{
  "image_size": 32,
  "rotation_deg": 5,
  "num_classes": 646,
  "norm": "groupnorm",
  "loss": "cross_entropy",
  "momentum": 0.95,
  "nesterov": true,
  "max_steps": 8700,
  "batch_size": 256,
  "final_lr_fraction": 0.1,
  "weight_decay": 0.01,
  "adamw_weight_decay_other_params": 0
}
Rows from block 4, named by matrix and row number. Each number is 500 + 25 x the weight over its row's rms, rounded and kept within 0 to 999. All counts start at 0. Numbers have three digits each.
# short0: shortcut pointwise conv, stride 2 (model.blocks.4.short.0.weight, 288x160x1x1), inputs 108-159
short0.41:512519499525501574481509488497540448509471495508509523459439460546529514517499486489532519517487500521520495494538490526536494481476535524506539491462490489
short0.42:500497476534475483483513491518511493478465538495536507489489457510520486495539527524462508468526527508491504464517535465479509522502494507498472444486494492
short0.43:470478491493476508480492499533497500506486517530475525495489468487503552523565514490532475516518487461465524520543485473487480493484518492500510505568540508
short0.44:549488529463470476507512503522482495528469476518503483505481519459506522504544528492522483506486547526532487558520498502515493500489534444493498483494492561
short0.45:480474516531509502431507488494495489485498435474473500494493470458544492521499480511507456488485520514480531498498484496521508507518473498523550488566524448
short0.46:529484521528505494446469488511515523503498494510467485567486494512521506511506504509472471548488502457470491473497498503499519494537455518469519467526478498
short0.47:499492502518503579505517525504513495497522463495509489496489452484530552480501544514529474468494499497519478510496468522572455478500471502475480514501514543
short0.48:502511520513536497544476501511472485544550479518492488471520497492510481501510542535454483461486490522487511507502489466495509522488517505491485493489522507
short0.49:512488526477456510497531481465515488476542508481536511526478479483492500469451492543517521465526486480494506518501526491518507527476523537483554516490521491
short0.50:503446516482563545467522538531515491505521504487531509501495484502535532511491527490452499504524553481475534509487541490465483495497539514490532545503534465
short0.51:527536541520514480537440483490486515484508501479537488501527480513522471495480541516509495478516534461495525493479492488479467530476491512463532519481511523
short0.52:477500505515456505499532513516503495499487488474510496503484503546485484457459522503519542483479522481537489511481540513490513486489468513506482497520504501
short0.53:441479489514493510477491437507478526506494516475530492526499520490530472486537498517501506528504508449513539497446534489519496480526491527542460507501529500
short0.54:471504560513494521512490477457550485492483551451484507521495503492495505495455498503531519513494499524523513530533508520509494503512522518474504490470444486
short0.55:472526528508526512504501489460533502533518516531518512532478537529490518532500510517495559474534481538484530521497495512486498489454481458448510495521539480
short0.56:543467498506513505520514478502507502483474486469518488466498495561475494453444464507504521509531474535520538464493463531493500497462522509513509510484523565
short0.57:531532517488473513509498507491519526509498429494474485477505492490486496520522499516525514462508490497495495477505577534534497480453439488533467501486506494
short0.58:497504524525448511527460468453509489508510490478510518497480528470474503499512471497537561476559491483505531493497498528480508494505510485509492508508543520
short0.59:431537527502538504508505497518485534484466529521511503490498486505555472495493517518502499486498472514503484507502499489503526458484503478533460449493460518
short0.60:478439505499459515481534540512476506532510452478505521518519514501507482485500515520472474507444472479481557491477495483497503497524472504493488504468511457
short0.61:487480508530507473540509508481538514503537469544483520485499518473507488524477503510526460510546548496468481516478498508461458497478470481507526515502521471
short0.62:510507499502530474475536482499477549484458476483532447505472493514522518457503491483519470470494461483539496491479522461496501514491519499513495504504522520
short0.63:486514518463474503492483480504524491462435537459522466472471526498506481514518522461508518513466508479512509507489542548527489514506520471526484540510487501
short0.64:474494531502488470508562493495524508532467459506485499501533506502477483535478531519480494513530474496458505482465496512442492442495461507472480486487532497
short0.65:522505497494515520494472487497525519486531524497513535513510518500528485506509499504514527513488494509500546525540486485488532473509469498439451544495505471
short0.66:505485506484476516476554480458512548541498505469519515478475500521491543542476527498488515509523533528490447469491470528501506484489492484484504518464482487
short0.67:510534471463493514483530471508527503537472502551504520470488543518485513487477533484523538486516452506476505488484521524479489473462502479476493489491492544
short0.68:519509497460478451486511467514435514473526478472489489463487536513479544485500473509516471511492508542532528546535499457498492497507461464549498478499482557
short0.69:512497495543454551520521480480496497534498512515522477515497514467506507468467475523497501445486515445513482515516506501468541457513477508523506496553557495
short0.70:508561481488530500473531503567504524544515524494506485467487463491464470504519461487506479462453527504503486501502462489502475488479468480496502515441526490
short0.71:480495484509501505524529529527464502482476525491519525510500473497474511512500494523537512522532513522516516539461464491539507514486501543531521495504547457
short0.72:488523475466475532541507495548474496477446493520500464482476493513545461515524481554466500498513535504471472520452473469484516484521490496466491527475504499
short0.73:500517499460464507475515474480496483519491486501490493479505498482485488482484507525504521501509478550482516480460507504497525510478481516526468441499513509
short0.74:525483503505466484513471474508463523478514506509523532494482523525484508510506493473512519508504478430452554525475458524480473526476491483504454496502486479
short0.75:480490508515500521494477520546549493486528519487501503488516494481517498494495536457525467539524508494498485527509478460531506531550489547523501498500491526
short0.76:496500481451470522529524502502550487546538522483512494521501484506504479473457530481523494497475488496475499527519513513453508489506531449539488478479500521
short0.77:525514483483503544490481521519492506437488468508465492499469475498502476521498462510537538472493525506510547491502500525511530483470465502522506521519500512
short0.78:504478524508498500517500504507488493523480539493486506525541462500515572504473502484510535476487538503529516506486498505512551528513466513516518513510532520
short0.79:488515491484507494506526497469513534540533471493498499468497417498447509520475492499514470486504483495475498530498485515527514523498506501470516522454524510
short0.80:516480470515525476505471520475455494505481507504510489488489495520511474510491511467496467483510475496481491486452491524533493447507447525502543489512535576
short0.81:509501482519509528456497540478491509514525485500545496549485497451560500513528529552465517482505508498540505492470464491518471506476506500512447488481464471
short0.82:532440465516478479465560497527458451468496505474472507524480532489475493457536499508526499490448526444501481517497467512530490549510527488513562488504508469
short0.83:476554528523559503514491493495472512462485505532496474506450457476487500460483501486506544533506457539488554463502500488507473494515516504521515519505478451
short0.84:565510501461519485469444496481444519515526512512498509502499476492469494497472520482492489516542493479478555513519496504498466476486548518486485521495556478
short0.85:492527484510518511532474492503478473526513494500470513482532493514515505487505497485529513510486476474457495480546529473499465465550530524504491493469488524
short0.86:496475532498494512571527494527478472503537501481497523515498473506491478528501489483488534493518486444488501488471556480489498483494493499496519513470495534
short0.87:475495481489532484514527508524510468488515463519530471449545514529494508468517517475487508545524503460494522454487539503514488515493492517507451473468512482
short0.88:496478556546521475508509503518468519509489460482525480504450491512472527522493479428499476472451552515510524501479502496520489520453487498504519492519490457
short0.89:543519518538466522491511492473473513531509502498501487490487472510497487531528492528518530495475505497525509533525489459481529470494505536493486469530487482
short0.90:512500447525515506503531518516488489557532493495485494512508461530484466512544494474516471484447473505462527505489485509570511498520508512526474480540529468
short0.91:495498515536520487475472478509492490564514516507547518457523522485506512519490470490519514480527485480464556493491468520469539499502490477493473528518497514
short0.92:495512512489502494516478508523479493503470535523478506529515480490514534493506489505510488522537491480504529458449481512464497511476479497513506537473542486
short0.93:496478458484523485480501493486433475476536483481528481534463503497481531511506530491474492481475508498510491494488443465519549474513487480564509509501470470
short0.94:498532493442551500506500526449498485518499495485473479502476439438494497529513497500530525541493490523492520452487484543456504493515470499460505531475521514
short0.95:489494483480544481481503472500530434512470500521500508484478501510488511526492475465505524520527509523481541555511496507497529518489494503476512478489513466
short0.96:511500486526520526485541510517478513504480504479513520487487482494500535489487508485488549439502482518479532494470474528461512488461514459528480498499498519
short0.97:536484509525462467504514550465526512494479490523474516504491508509506487504464490498490516497491490503526477507512474489533478519510513485452519455479490493
short0.98:473541484494486497508494477495510535458510560474516543497475450464477462511472488505557502514495489498512502516483498501467529500543496535457491514499466497
short0.99:484501547534487518462490513478492473469472509511507477508484503464533510477565506478555453493491473499507516505499497501505476504548526480484505508562526519
short0.100:524535480545547488547469501522551514459464503504505518539494510493495517465508490462467487509507539492475528515508510485520540459497511523510506480455539442
short0.101:527532566506501485462558491512496466466507504500505488482472501519473489478453473495538483492510532481537502485477481500504534515481530521479555449532517505
short0.102:542516498525534514502513452515504505547504480499509532520494483508462500464509478531530472480491526523506505484479532494532511505484468510473507482507494545
short0.103:514481465486489527507515502531519502521513481500509491482473484486469523489487503498505528519492516521460484491478499487478531457513512495457514505473509523
short0.104:511459498548491510524463542493490478555495512509531493485489497508488557502478474466529515500503474571573507530479508477495468494482489486491498502495501526
short0.105:525511522492535505548452470566570540506510514507458470526447511508470518527515509449489546510523515489483475470511496505497496497480521489491477490478500515
short0.106:500510477526519441469518488511478509487486479465477479479495456480465470475506472519487500517501510516471494487529474488491495505531492480495516486523466537
short0.107:479535489522500462502497518493477511482463507507487499528527513501505489497467518465483473509485494500536490495524516487541483570539466517440476500505481527
short0.108:506474517471490504482493480517488468495505535500510475560541480449474540475515493499486522480492491516528530503543496506486522560518476489510476536519519489
short0.109:519487495528494529512535494445484504523554515511481494516529497506516454484510497475530537479532466460475479502503497504500479483521509503526510465514481503
short0.110:494508522511479513518488533487462524454475485501523472472500481476555510504519446505486515498496519515534514541488498515527513501512497558478536489468562539
short0.111:588446489510539504507471498540578489512474482510507488481515497483486511536503548517517503513495516501511482498496531504506494490493502492479524493492483468
short0.112:454521461501510532502496507543500451489502536492516549541493505491514485482512486480556485458484491475471516479540549488480487516485485496510530512509529509
short0.113:508488466537505487520464470571532486456490531464517507509500497471520507518515491495506495496523513482498480512466441504515505504492510462493570483508502509
short0.114:466506482471485519514476499513495506445522505498493512485474501511512479483490532491445548488476516515501501544482429492528465533514504505551529508505526531
short0.115:498435462493504503489528460514476509482505520553508508497562458526517536545486479485447520531495475490525492521472541451479489491477507487518508468497504463
short0.116:462483481507543493513499477470523514469518479513538483482592497507506501484494499505484522530507505450522537476492525536511470502506533518491482527466453458
short0.117:533479461521515468533534472490514508490485501493508456493511493487522482437479506502510503530477481486523492444487489454511490508497479514497493467511503493
short0.118:537502464482492466536485497501495501482524470489509489544470467490502524512526495485527534478482489525516487473468516460514442464485470504535470468488494565
short0.119:527514545506512470497497507468518481525484555460515480459494527476527550454432508513533546499515494509503475490468496474487502488518505448495488498518452477
short0.120:455506520494457494475493500512503489487497514549504516522481458473532521498513519459477540464493511517494484497535515499482529552461503467484465549488507506
short0.121:487485480495531488532504513521526472489465497518502569432481451522504497524538482464476494483499461500491508470523507518484537489513464504505493528518512538
short0.122:515483490485490526476524473500497507490497492474510485492512493542485529473524506479503503475465471526500468459489482483548528489431515486481520524472522503
short0.123:469527531507494483469539483568503464547523467488491491543515454505518448553496488469492474513522472462516528441542480487490479511459530501485477478506511490
short0.124:516478515467486469500508512515519494472509485571520498500471515498515516569479499510504512535522490487457467516522508514454492478478493506483490485435488480
short0.125:549470486476518519523519532527502463517525501505449525507545465466499492510479486510476475509498528524478529469515506537517506502500504536472493506486486490
short0.126:498546455488443477545458507520517514531458483512486510504507519510464515540519494497487461428497503500501486479508496490467493488483489533532507499492542515
short0.127:462517493510467501512511491523482483518483513532516533525523523521470493519498478470509569488505493471510499489517485510485480554482497518477497515501560494
short0.128:481529478500515486522506507497477535520481498533490496488476483496528530508475471492484517506507483503505480455458444517502470508472504470499518523508507513
short0.129:506508498499529507490481471483534475531491532497495510554515497499519512508497470446522462505497480494463525499456515499557517489467520501516515492533490554
short0.130:501513485496497507480534502498469564463438451498472493513496475519490492499520504505473493515533523491457498439472527472465439515493483470464549485543490492
short0.131:495488486475432463498492511508483506510495469497478533495467452549507490480534482528523495533519507520489550502495471523502490526479505470498515490536482506
short0.132:550468509483509494503513501453499478499503524506520579487484479460524504480478530492509475532492466490489492559496486532482487499563510500471520504542490499
short0.133:538489534465495514497502584512470473516537533510490504564473493514469486506549480496500519488465555504502542496490477501482469479510487474485507494518474476
short0.134:549504507493478513442463532526509548500488490495519497466499477481475523506484516485483477547501524493472487477484534463505494529561494515503547450471500545
short0.135:472508487488503540523541505504505451486463507474516526495506487494523500466497508475476458519541475467551497515482478522478493539487471534521513563481564496
short0.136:509507509497521491516483511518483517488492489480479507523497491515483460498516484488498471492520476469463456510479528503537483474512454488509492458538519493
short0.137:445490474542503503477503484489483532522464538495506479498470513531496452472526536470479483484484512491483519482516503446519495470492475511503507496572482488
short0.138:506505496510509469473532508491518477490532464479542464487491515487477474509483499520494557480546524495493450480485535543506471515499504506477488480478542471
short0.139:531524514495516507495509515598506479537504525511470520528506528531525532483485505516480516526506501510500446476511472518465496557464486484456511533472512505
short0.140:533540516526466497491484528489521474513491499512505519472537531481508499461527480530519469481497531489511494553500474522507533486532462480500526511483527477
short0.141:514517549511447506508487522489508459506513498534500525502496537487451484530458468455483544464504497542512526500512509500513466476481424496470485493530513486
short0.142:510470509509543507489460456527478490517489525502520464449520512490500526506422481495498541504487501492509476510565487501535478487497509482482478482460509469
short0.143:497510505519492531483452481493516505518558516471478540513518496514450466498496447529482519509490521451484519502533502494509508522511502497489479458503512475
short0.144:485489493519470492478531552483492518454515479535518531498505489525574472519485492530509496473480481495484474455516541524451446485465488513539491516493487534
short0.145:493518499558505476496493542499532485531518490475499481494451477489520534468499544491469468493514509502498528532492530494496485498488544486483466473484518474
short0.146:531471506496520519492495534517486510529506500480494526488521538516480544521502471550469458492478484463501505469514500505484455509524512465468511517522470483
short0.147:488474468495491556539511509458466514506494494524504511483524459476472463556480439508463512486492484514478500491482518479471507517469476547510483506539525520
short0.148:491433503480526546498506536463541483456504508545480521461527445505512501503449458514515495525501487482565542527498499489525510470503521503506465476505517502
short0.149:431494516503495499534485497549513508501507536500498508517506482510494462477525491486514517491516535503537551472519432516478468485510505476525508498523498478
short0.150:502456483479485509507561496480508495443497534486521496492471485561516495506483590499501479520496498477530502491481497484474504534466504460497490517461504481
short0.151:488575469454556493498498499574530485519482519530476511484491501510519483546461515483535521512495502494464507502569475488492455499518514564492467525519464492
short0.152:515473514499518518534491517477480452531484500495512503458493434550505587488495497492447519511495522511505505517503484523477514485470525467485467502512508478
short0.153:487501496517512519504550506552474502484517488525535525521483467493474514504495466486500495498469510519502506468464498571492494460499483504489522494444520528
short0.154:484441520465533491486494506428499513516494491517512519517487548516488498482477518527485544496451521467486551499500521487540486533494487491515513494487497479
short0.155:510483465503460482512489479477503510507506493512509529522554433533447477485533506494502523516492488482495507493463497508474490453533522490481503531534490522
short0.156:492522478494482527482578555469464501477512513521539493494454507525552492478515502506484473520503527504497474514501464458465426523479487487501500492483522513
short0.157:461473488480509482478494475482473553491466522527480506500445485516478499476454517513526512472494450485543503494517507489590544468507500520529511453476519471
short0.158:512489495500520483508540535496470541484492487494498458488488466539474505466487480478484495515447477492482460515507551481499505509481494517486459461453512526
short0.159:506531511492544531492466540499491495496531426497478524493483450485496486524517513498510538492536482518535434490483499511562518522486457512519508484497542526
short0.160:492484504508507469474499479473497487462499488524479485540489485463503506562517534552526521499500487507513515467523516512519516498478502494475500474458485494
short0.161:500464418477448512530543544520514483496476458503512558497505513507520512484490499496525503538475497494471461532484491499496477511524470471505478505509487522
short0.162:475564476491513484554494502538538515519517480482517542455487501484446500505445501507479504517514451564514515481549461521522512504508501486504507479523490497
short0.163:498505489559527485520480511469467496496468451533514528498529480455489485520506535492483522551512567504537454499499546498525467531481485519497518505472462521
short0.164:526494505479476488509535473522520497490485477566506497493461472531542492484530492505499511477475488525515496507471502564466454481502490494499503465503536539
short0.165:534528496508516517514463544518520476500497523518492489488504477503498528518544540498479504510490475503526483514444461492474474467550511513503509519510535470
short0.166:513521485509538557496530452531454455520507477520560513541480463505512486569491505522541523460475515499467496508501509444459521540469509515527476527474509482
short0.167:497478515450456522516513514484483545508534462495469469491466497525465454540506477503506428501516497553505487459505496526485461504538512485485493502493526501
short0.168:490492537486509473454532505504484500491484493504504489567491482526494469469482481509506533529489480485469507486497538499505492477464478510446516494514516520
short0.169:495521529484540500469515521480490472525500498491485522489545499513467498531503512509504496491467501494513483520518503509498462489561509488501496516503525564
short0.170:462499460530493509448466510488513477447476525478463505502516527533492496470511527513518455542505514525526462512487545520505514537482549487521471519546508543
short0.171:488482527538443521497515499520556457505563477464518537547533476522493490483479493486502497507538493449520494540540488526471504491509529525518512504480500491
short0.172:484486537522514492522505502490457505477504483503487487485515500494512497506498510480482507482452461487577511521488430526478481507456494482494509510511471519
short0.173:491486478491472490504507506511497483461493521520518494537494495510498526525476499539521510496530504516494478492523487514514449505472495476491511515497505451
short0.174:500466503499507442489506478474517499505518492477523522500488474528512517494539478508513498511445481485513474483512468533493518472522490523478499518505524502
short0.175:484479511478493473508516471501504472486517524500511503480552497492532543492510500579515480493542490600474491552458471534517489471455487507508471487545472497
short0.176:496512529509510538519517498496495487512499476531529507517488471466457483449518480514524479504484557505462545565482559509506491528457508516512499491480465488
short0.177:469538445485477488559502530547450481482548490502510494486505453468494490427513488508492505516520509526525553548432447479478481502514525485526536479505445476
short0.178:463502515429465516519545474500513461511517553522487498474485528497515482504500462508488532450498517526510493532512492507483546505547517490521469507466499521
short0.179:584518527515529489488509510482491469511492515455508471499520490531506517560488484499506509464469469523527476463537482510497524492503477471466510547520517463
short0.180:490469501493522522486542505524480530487526479521541493522461462502505468490504484479520473516510506483552494487469541444492522476478497456525494492514481504
short0.181:509455494531534515509509510473526522504502489511493539506493444529501562473489524452499476485522462493488482500460508491497502485466467485480453506490497501
short0.182:494505530510460501479492524493498535500518519507545487463466511528467535499468507501497485462514472520496559463537463509509438504510505497497543483491499533
short0.183:501511494488524473541487539514498475531486491501478493505514476506503521531519512509466501453510486523490475452432537486493516523475518466502514509532478494
short0.184:492506482538457528447531532537476497463480456437495459526474453514511461506477480494464504468473549538475482516487519508505507524527502508509506502486506445
short0.185:508501499480510477485503485426520520488490480449506508502531490525475496471517524512466458499532483466486517491485485456511495506501478494513492481544466500
short0.186:490533553489481521479534481489479496521461531527535492497493537506475504524497545530504525502473504496540494500521504530510493497501472500502513512511509510
short0.187:465495530514452470518513502520543477516547482473509486546484520531498513511492486505479539491542465503497495518512544466495445482490529458475502485478518546
short0.188:480478533488480524531497488492508503508497504505543528478480454485520503468475469525566496460470500511501526460486540504482514462509508505504490516474495493
short0.189:526471518493506481557519517541520492511460549491491496531464446519515477493549488491458501509552494511456467476507518545537531512480485501505494469475525542
short0.190:505544482530521522528480486491494527467526523485492508484526459475535502524508522479480533510536514495503499485463479540448460529477496499496498545540485511
short0.191:539466489511457470505535488477493494473491492534469526523478522505492481466501482509508500482486491529509542467468477463490548454530498513495498520498508532
short0.192:477440474528472510497500507474483488545516538495471479510506503508490527523480465483510502510479495467512553528512489539492477509532446512500522488529541475
short0.193:534481500512499490485515509488528514516484516511505474502472504487462495485500534598501488490549488489490556484512513487528451513481502511498526445490527581
short0.194:480466536535516509499482525500504523474525470498545512500497515490495495547508593487500519498484497501498470476523511534543500491511490534522467467419468462
short0.195:449521463536487501509530488532483529453492534488501500481490536502501496498497477499473502533482540495508514470510506508518459487492527503500534433496495506
short0.196:522536501545462488497510468494501491460507522508495482508537493502454495526493513507483495505510507474548525482462496519488498540471515483485493469480446487
short0.197:472503473495450497510515547513480498518495440460519513469471479513497505466490533490503479509473522463505474451516483538463514515492494485521506481469509482
short0.198:464488522519525460518478488465462494510495527521524473528487486526488515514491476526492455491526514514502461503556509519532524507519528472499476496463498487
short0.199:469474476491525526530527513518481498505500506498492490477526534460516483515487489487511504502512471519531529455511510515519541505466500502474538488487489494
short0.200:518526521486516548453527502508543460492522531499503531517495493579456483540520527455529522509454506508514492571507493484510490536507492515543466529464519502
short0.201:514499511524521483541482484553500500585494501475442567528464461471506492471538472473517478517473517505518508542499523478447489524509474525512542479509487478
short0.202:534462529512463527510528527516478525510440485460491469477519552493491528462526493516500561479516477499497516538512477527517434500509463519549528474507496471
short0.203:460543512466529489501453522514460489521539473507519526509510501459480520499528508533504554477568491481532495536482507542475488465492452503509484516501525467
short0.204:536482501503498534546490483492477527482496489475507495495549506498496515533494487487507512483457492520513497541497472528523478474480472510518529521480501496
short0.205:523476477496474537489511471480518498499487461519569488483458489524517483486467487503504528476512514508525495539505466476461518465494506516509477500506471470
short0.206:483490483480525500492503523433543492481522503459522495499479478509489458519504529468522493481476491467471493544532522511512452530516467541545503516535496463
short0.207:491463525512561550501510517498514507485511502483466472479462479506490472506467513476521517543590477521493486522468477529480476502515525481498515509504515525
short0.208:530501510486515518505534524496519472541522496511495525490454514522501532503486491509482508506442469455564508480489535506499468470501547510494541498491512546
short0.209:470519489525486494495507520531505521501500485530531501495493490521512530488487542518499466470480485492523462482483497507521458514504487502447507498523492504
short0.210:500503458473479488511530467506475500530514513496481485435474509497478477479524415493476553497521513462447542492505482456521488501501488502495492497488499474
short0.211:474550463525486492509506486499472487474463463514509556456526489520516497491502505507519466476476466527506475525491523467505518502523508509459504507521545480
short0.212:467505523453501551540494494545518537532510494497495532521499490491507498507508493468496471501492544483524513488501494488467489494486486543524513499517534522
short0.213:489512451475509508487487488472511510531481507488538480498517543507507510490499484471443504496514507508527507460538520453516470510508449538522491499479498526
short0.214:473486464507485510494539516558512520503491484485529508476478503488502597491460530474549508469499479524499502517503491491486565519477493499487498473526510512
short0.215:458507500480481546462513520513493536512538557512520484455533491509500505476512489518509483467486482507512490490474488533516561486526521462545500493468540470
short0.216:451546492547440493493455517468502502531490539485486511483484535488494477467565497514453512468508485501535501493482483508476492516491482545522480500475480530
short0.217:551513521518491481523480517493538487489519484530483501521492521532477484549456514459494540464527483468504504483476473495531523508506523458468502517466494507
short0.218:514518492490468505524448501475500524483494484534502487496503517510515457481563461491523499517519492497503491480494529508551526493472519548535534501523529482
short0.219:487456488501503513490507507536501537533433484562506522461520495458513483472473520466539487509492478474495492488494486463500514487491523513494470492494492509
short0.220:483521514485522508511480465508494535486514473486502492493528499512478509489502498513513550481503489509452461492494519575495492506501516518460493509519522481
short0.221:482516481510511447505444484505510484529503496547477507522544481499459499472510494511514489501500485503445507490467471508480533499482456515503474533481526506
short0.222:504496467498515523510533457487477505470475520467537518506489482465534511468501453486493504525505477496513494500458540430533529477494513505550490493509502519
short0.223:457527502496456497472532498524504512503511519486479495507492479458462509472507511521505464499526505476494514508481532545502500524505497469514489464511502499
short0.224:532490507504507491463448483473491504499474512479520487504537525519489488489504488486494479529507527511523497515519500549506451468520491498521463499534515504
short0.225:456495500528502512528509537537483505517478454442489467521479522502487540531486468510516511483498502540478476467524493488512543448487510520522452527489511475
short0.226:490528517477492508505460469485504494456485497456534485503521482522494502494489485488458501551471500521523490481491514504528492484469542450493475513506491544
short0.227:486465492535527527485513483534514477506500500510491512498549480505524504500492480518470511479470509474490504508493478489486451510524480522503516496507495476
short0.228:474509492424474496515487513487509510496509494505510477462518504498477535491473507507470504505479489493519434487491519515480511473519521480483479492486548503
short0.229:512516483467482551496567543516522510508473511527517473459474459543510490503496509493494496500481514488522483525509502457515446498454508518525550457483514535
short0.230:489470519468477533499495470457500492488540490504485455489511522494490545495504425527532495481548514552516477505473485498545511506503506476536469462465495527
short0.231:502523465519504446444497542479508527492491487470539566492498466484502543507513517465473513482518505461470491443487520503539538498500485502506495500524496475
short0.232:507493507480504524525459516477552505502482490476525504464529521500483527484506528501503507482509453526533509489452466489476550482477460498515516484472455497
short0.233:492509508460527529502523513520523529517499507533507487492533495496492493500472475504483480510504503446502512516502549491507518447459489514505475500511506470
short0.234:495483527476503521491480494476502506456506480463502502507470504504499542493467474500472491485544480487518521534490434501550498511474521515481484520559522567
short0.235:509503477483488503522463496520514511508538516459491497479488474495469478465493519472489530525510465526497486513560484539484502512492479509551481541459495515
short0.236:541504527478489510470491481502491491486516498526523499463531514503494544507517485471483515516486523510484454556516524491489487503501555542499459505488474536
short0.237:485454507471493449474487487531506556464488517555468476511515499481502517487486520490462531533526494490471481496466532511508537515499488453534483493459489481
short0.238:527458493477486511531492487468487501478490534528525507476474491524474570480476473500515505511515518511508472484493512478494480522500525489514487475527489536
short0.239:499482551499509457511450486452458518503509484500534474454516550477538505479504470528510529498538531477496516500521461541507475477480518559490512480477526513
short0.240:471441534529555502486503512456495464501481510505514477491474518488511479497475504482472492502479481499462490460484488500549484486502487539532500471524528493
short0.241:556483541514532473483523455529479537513440531500491464452500504512575497517482496530462509535515541515521552450457504485476492464529546470513468492512501479
short0.242:431476504486488527535550528475476520493501498520519499454523486508471501466497468497464517469508517511498506519489525536502515491498494492551491506524507543
short0.243:483492500588482538485500531575518472503511490506507493514474483544481492460501483489487468485491575500507479529493482465515504521484480481504497511488493483
short0.244:448477508490514494493469461533476525532474514478524494507504539472485496512496527488481506513488535526502511464496475528513510481487474519475505481518501502
short0.245:494513558486488508512495514472482504518493472480510510497513525479486521484489487480502512475532502513515481485491513489500516496514459480480521522501481527
short0.246:483503501446491499509502487481473506534527478542456511463496491485487499498501481495442504478490508450457487539509521473508522527476493498498564517515533542
short0.247:498508474513515520543471484452541496538521463530499504476533470468452514482503485455511470538461482491500535499468536467456528483495498490546519529500497486
short0.248:472416535504485481510466505491502509539490508508469474535516494513511497527467508522508526506526482517493536517536489544483492517480536474508516468498492473
short0.249:506519499502501494514500488479494480489494526533507484498472517535475501517537477476502450491513494482477455485520569484475480544465468528499508501478483489
short0.250:497493508531500502487455500530448506460470505498480514555509452491508481459452496524502516494495493531480496490523541486516509482467527529497510471486531484
short0.251:536492520532444514513520524469483561500531497500527474491511492466454484545478528496511530526530509511487477475516489481480536486487512472490504497511451524
short0.252:506497483472535499498496531494488494503518486494530529513456521458526520474524533484490539479518508501514490538477482513504458524512476482513455514462541489
short0.253:492549516502522518512501521515490505511512476471506513515492511481508541552492508469491487505524471463520499502520505486487531481497527484489515529494534534
short0.254:488518461495519487478517506495468482479487484415498477484551538512529530483473489495483483503490485499485480481513508428500512492498513494474503495510499504
short0.255:498483521441513487524502471505517506482516534502489477533520446480484478544486533510501500545498480491485475513512499502517491502481476488548484523475526503
short0.256:516512475450539507509529562523490495587491517459504511478449491497520462464460449487504475506487486509538498477511487491495501549504501507480528467495516524
short0.257:483509504476499516550518449452445515513512482530466448493472488504493543455482531509511484456509518499506488502468497509512540497479529514545527480486516519
short0.258:508527493486491512555461509530498461517507487522490480512526476523482471448494488533486526522509486493507461455462486473462454527459499547472531535496533507
short0.259:510488496526498458512502506486529490495509500479575465463473484502483482511526525524470508492468520520500530494513461465513490514520532490484522519462459506
short0.260:482512483517541525486525484499475464489474537487489510533457458495505475435476535492512525498486490516502466518480491498476487551522498527516521478497516500
short0.261:518567508510515481507501518510516537503478451487492490509498488502504511459467470493514504534535508537474453496499530533482485495461511525495494519503473482
short0.262:503467470486485517486520516480504458516511477414501480516487506497465483470519524471499500501482503495531488514530470505519471524547493487528523459468452519
short0.263:540474448484457516465486554489460567471533518518497482531502450492534473478496467481506537546535484518492490472462553473484490534512493472458508493459491504
short0.264:487553479503491475540460491440520484554487473481490506513479468467491520484485500502487502441519485481487500460535500487465548477480500533525490525509482503
short0.265:499534489494510499484491479526516528544511477492495523528478495487481499471531523467494497534559499527504520505453527465522511469448478524545509525527507485
short0.266:506500516488476478475461508499446480527500515455474468462475487510498467468519516517466469501474547552513532481525527493559512510495520430535513467512537482
short0.267:473468541433497499562502507512469496503475471502513464516501532518529494497503470486475555510537497513525497541488489472500463537483442505493522503519513486
short0.268:489538467504530528533530488544472533501506491496530512515478503468453521482492506510506501565507498524475498488518454504524479505511480500454520520468480489
short0.269:474483479510482493514476475485553552500501491508479522508508522449519485476481469513483456491489565515510519457490505501514514470489507493503546497470529504
short0.270:478518445465469517553533484516503513475463480526478516483494515507478555482483470492532491455486514487511458472474557561480545490493494511534487467494479517
short0.271:518472515558492531524529478492504536500508476501491510466480489501463537475510480495494492511503467539487547504457524549495468485472523477517510494478506466
short0.272:529501526542512480455499491490500498486511495465515511514497489492519497520538482502554491476514511502530506493472550489497547455464488472527482456524519474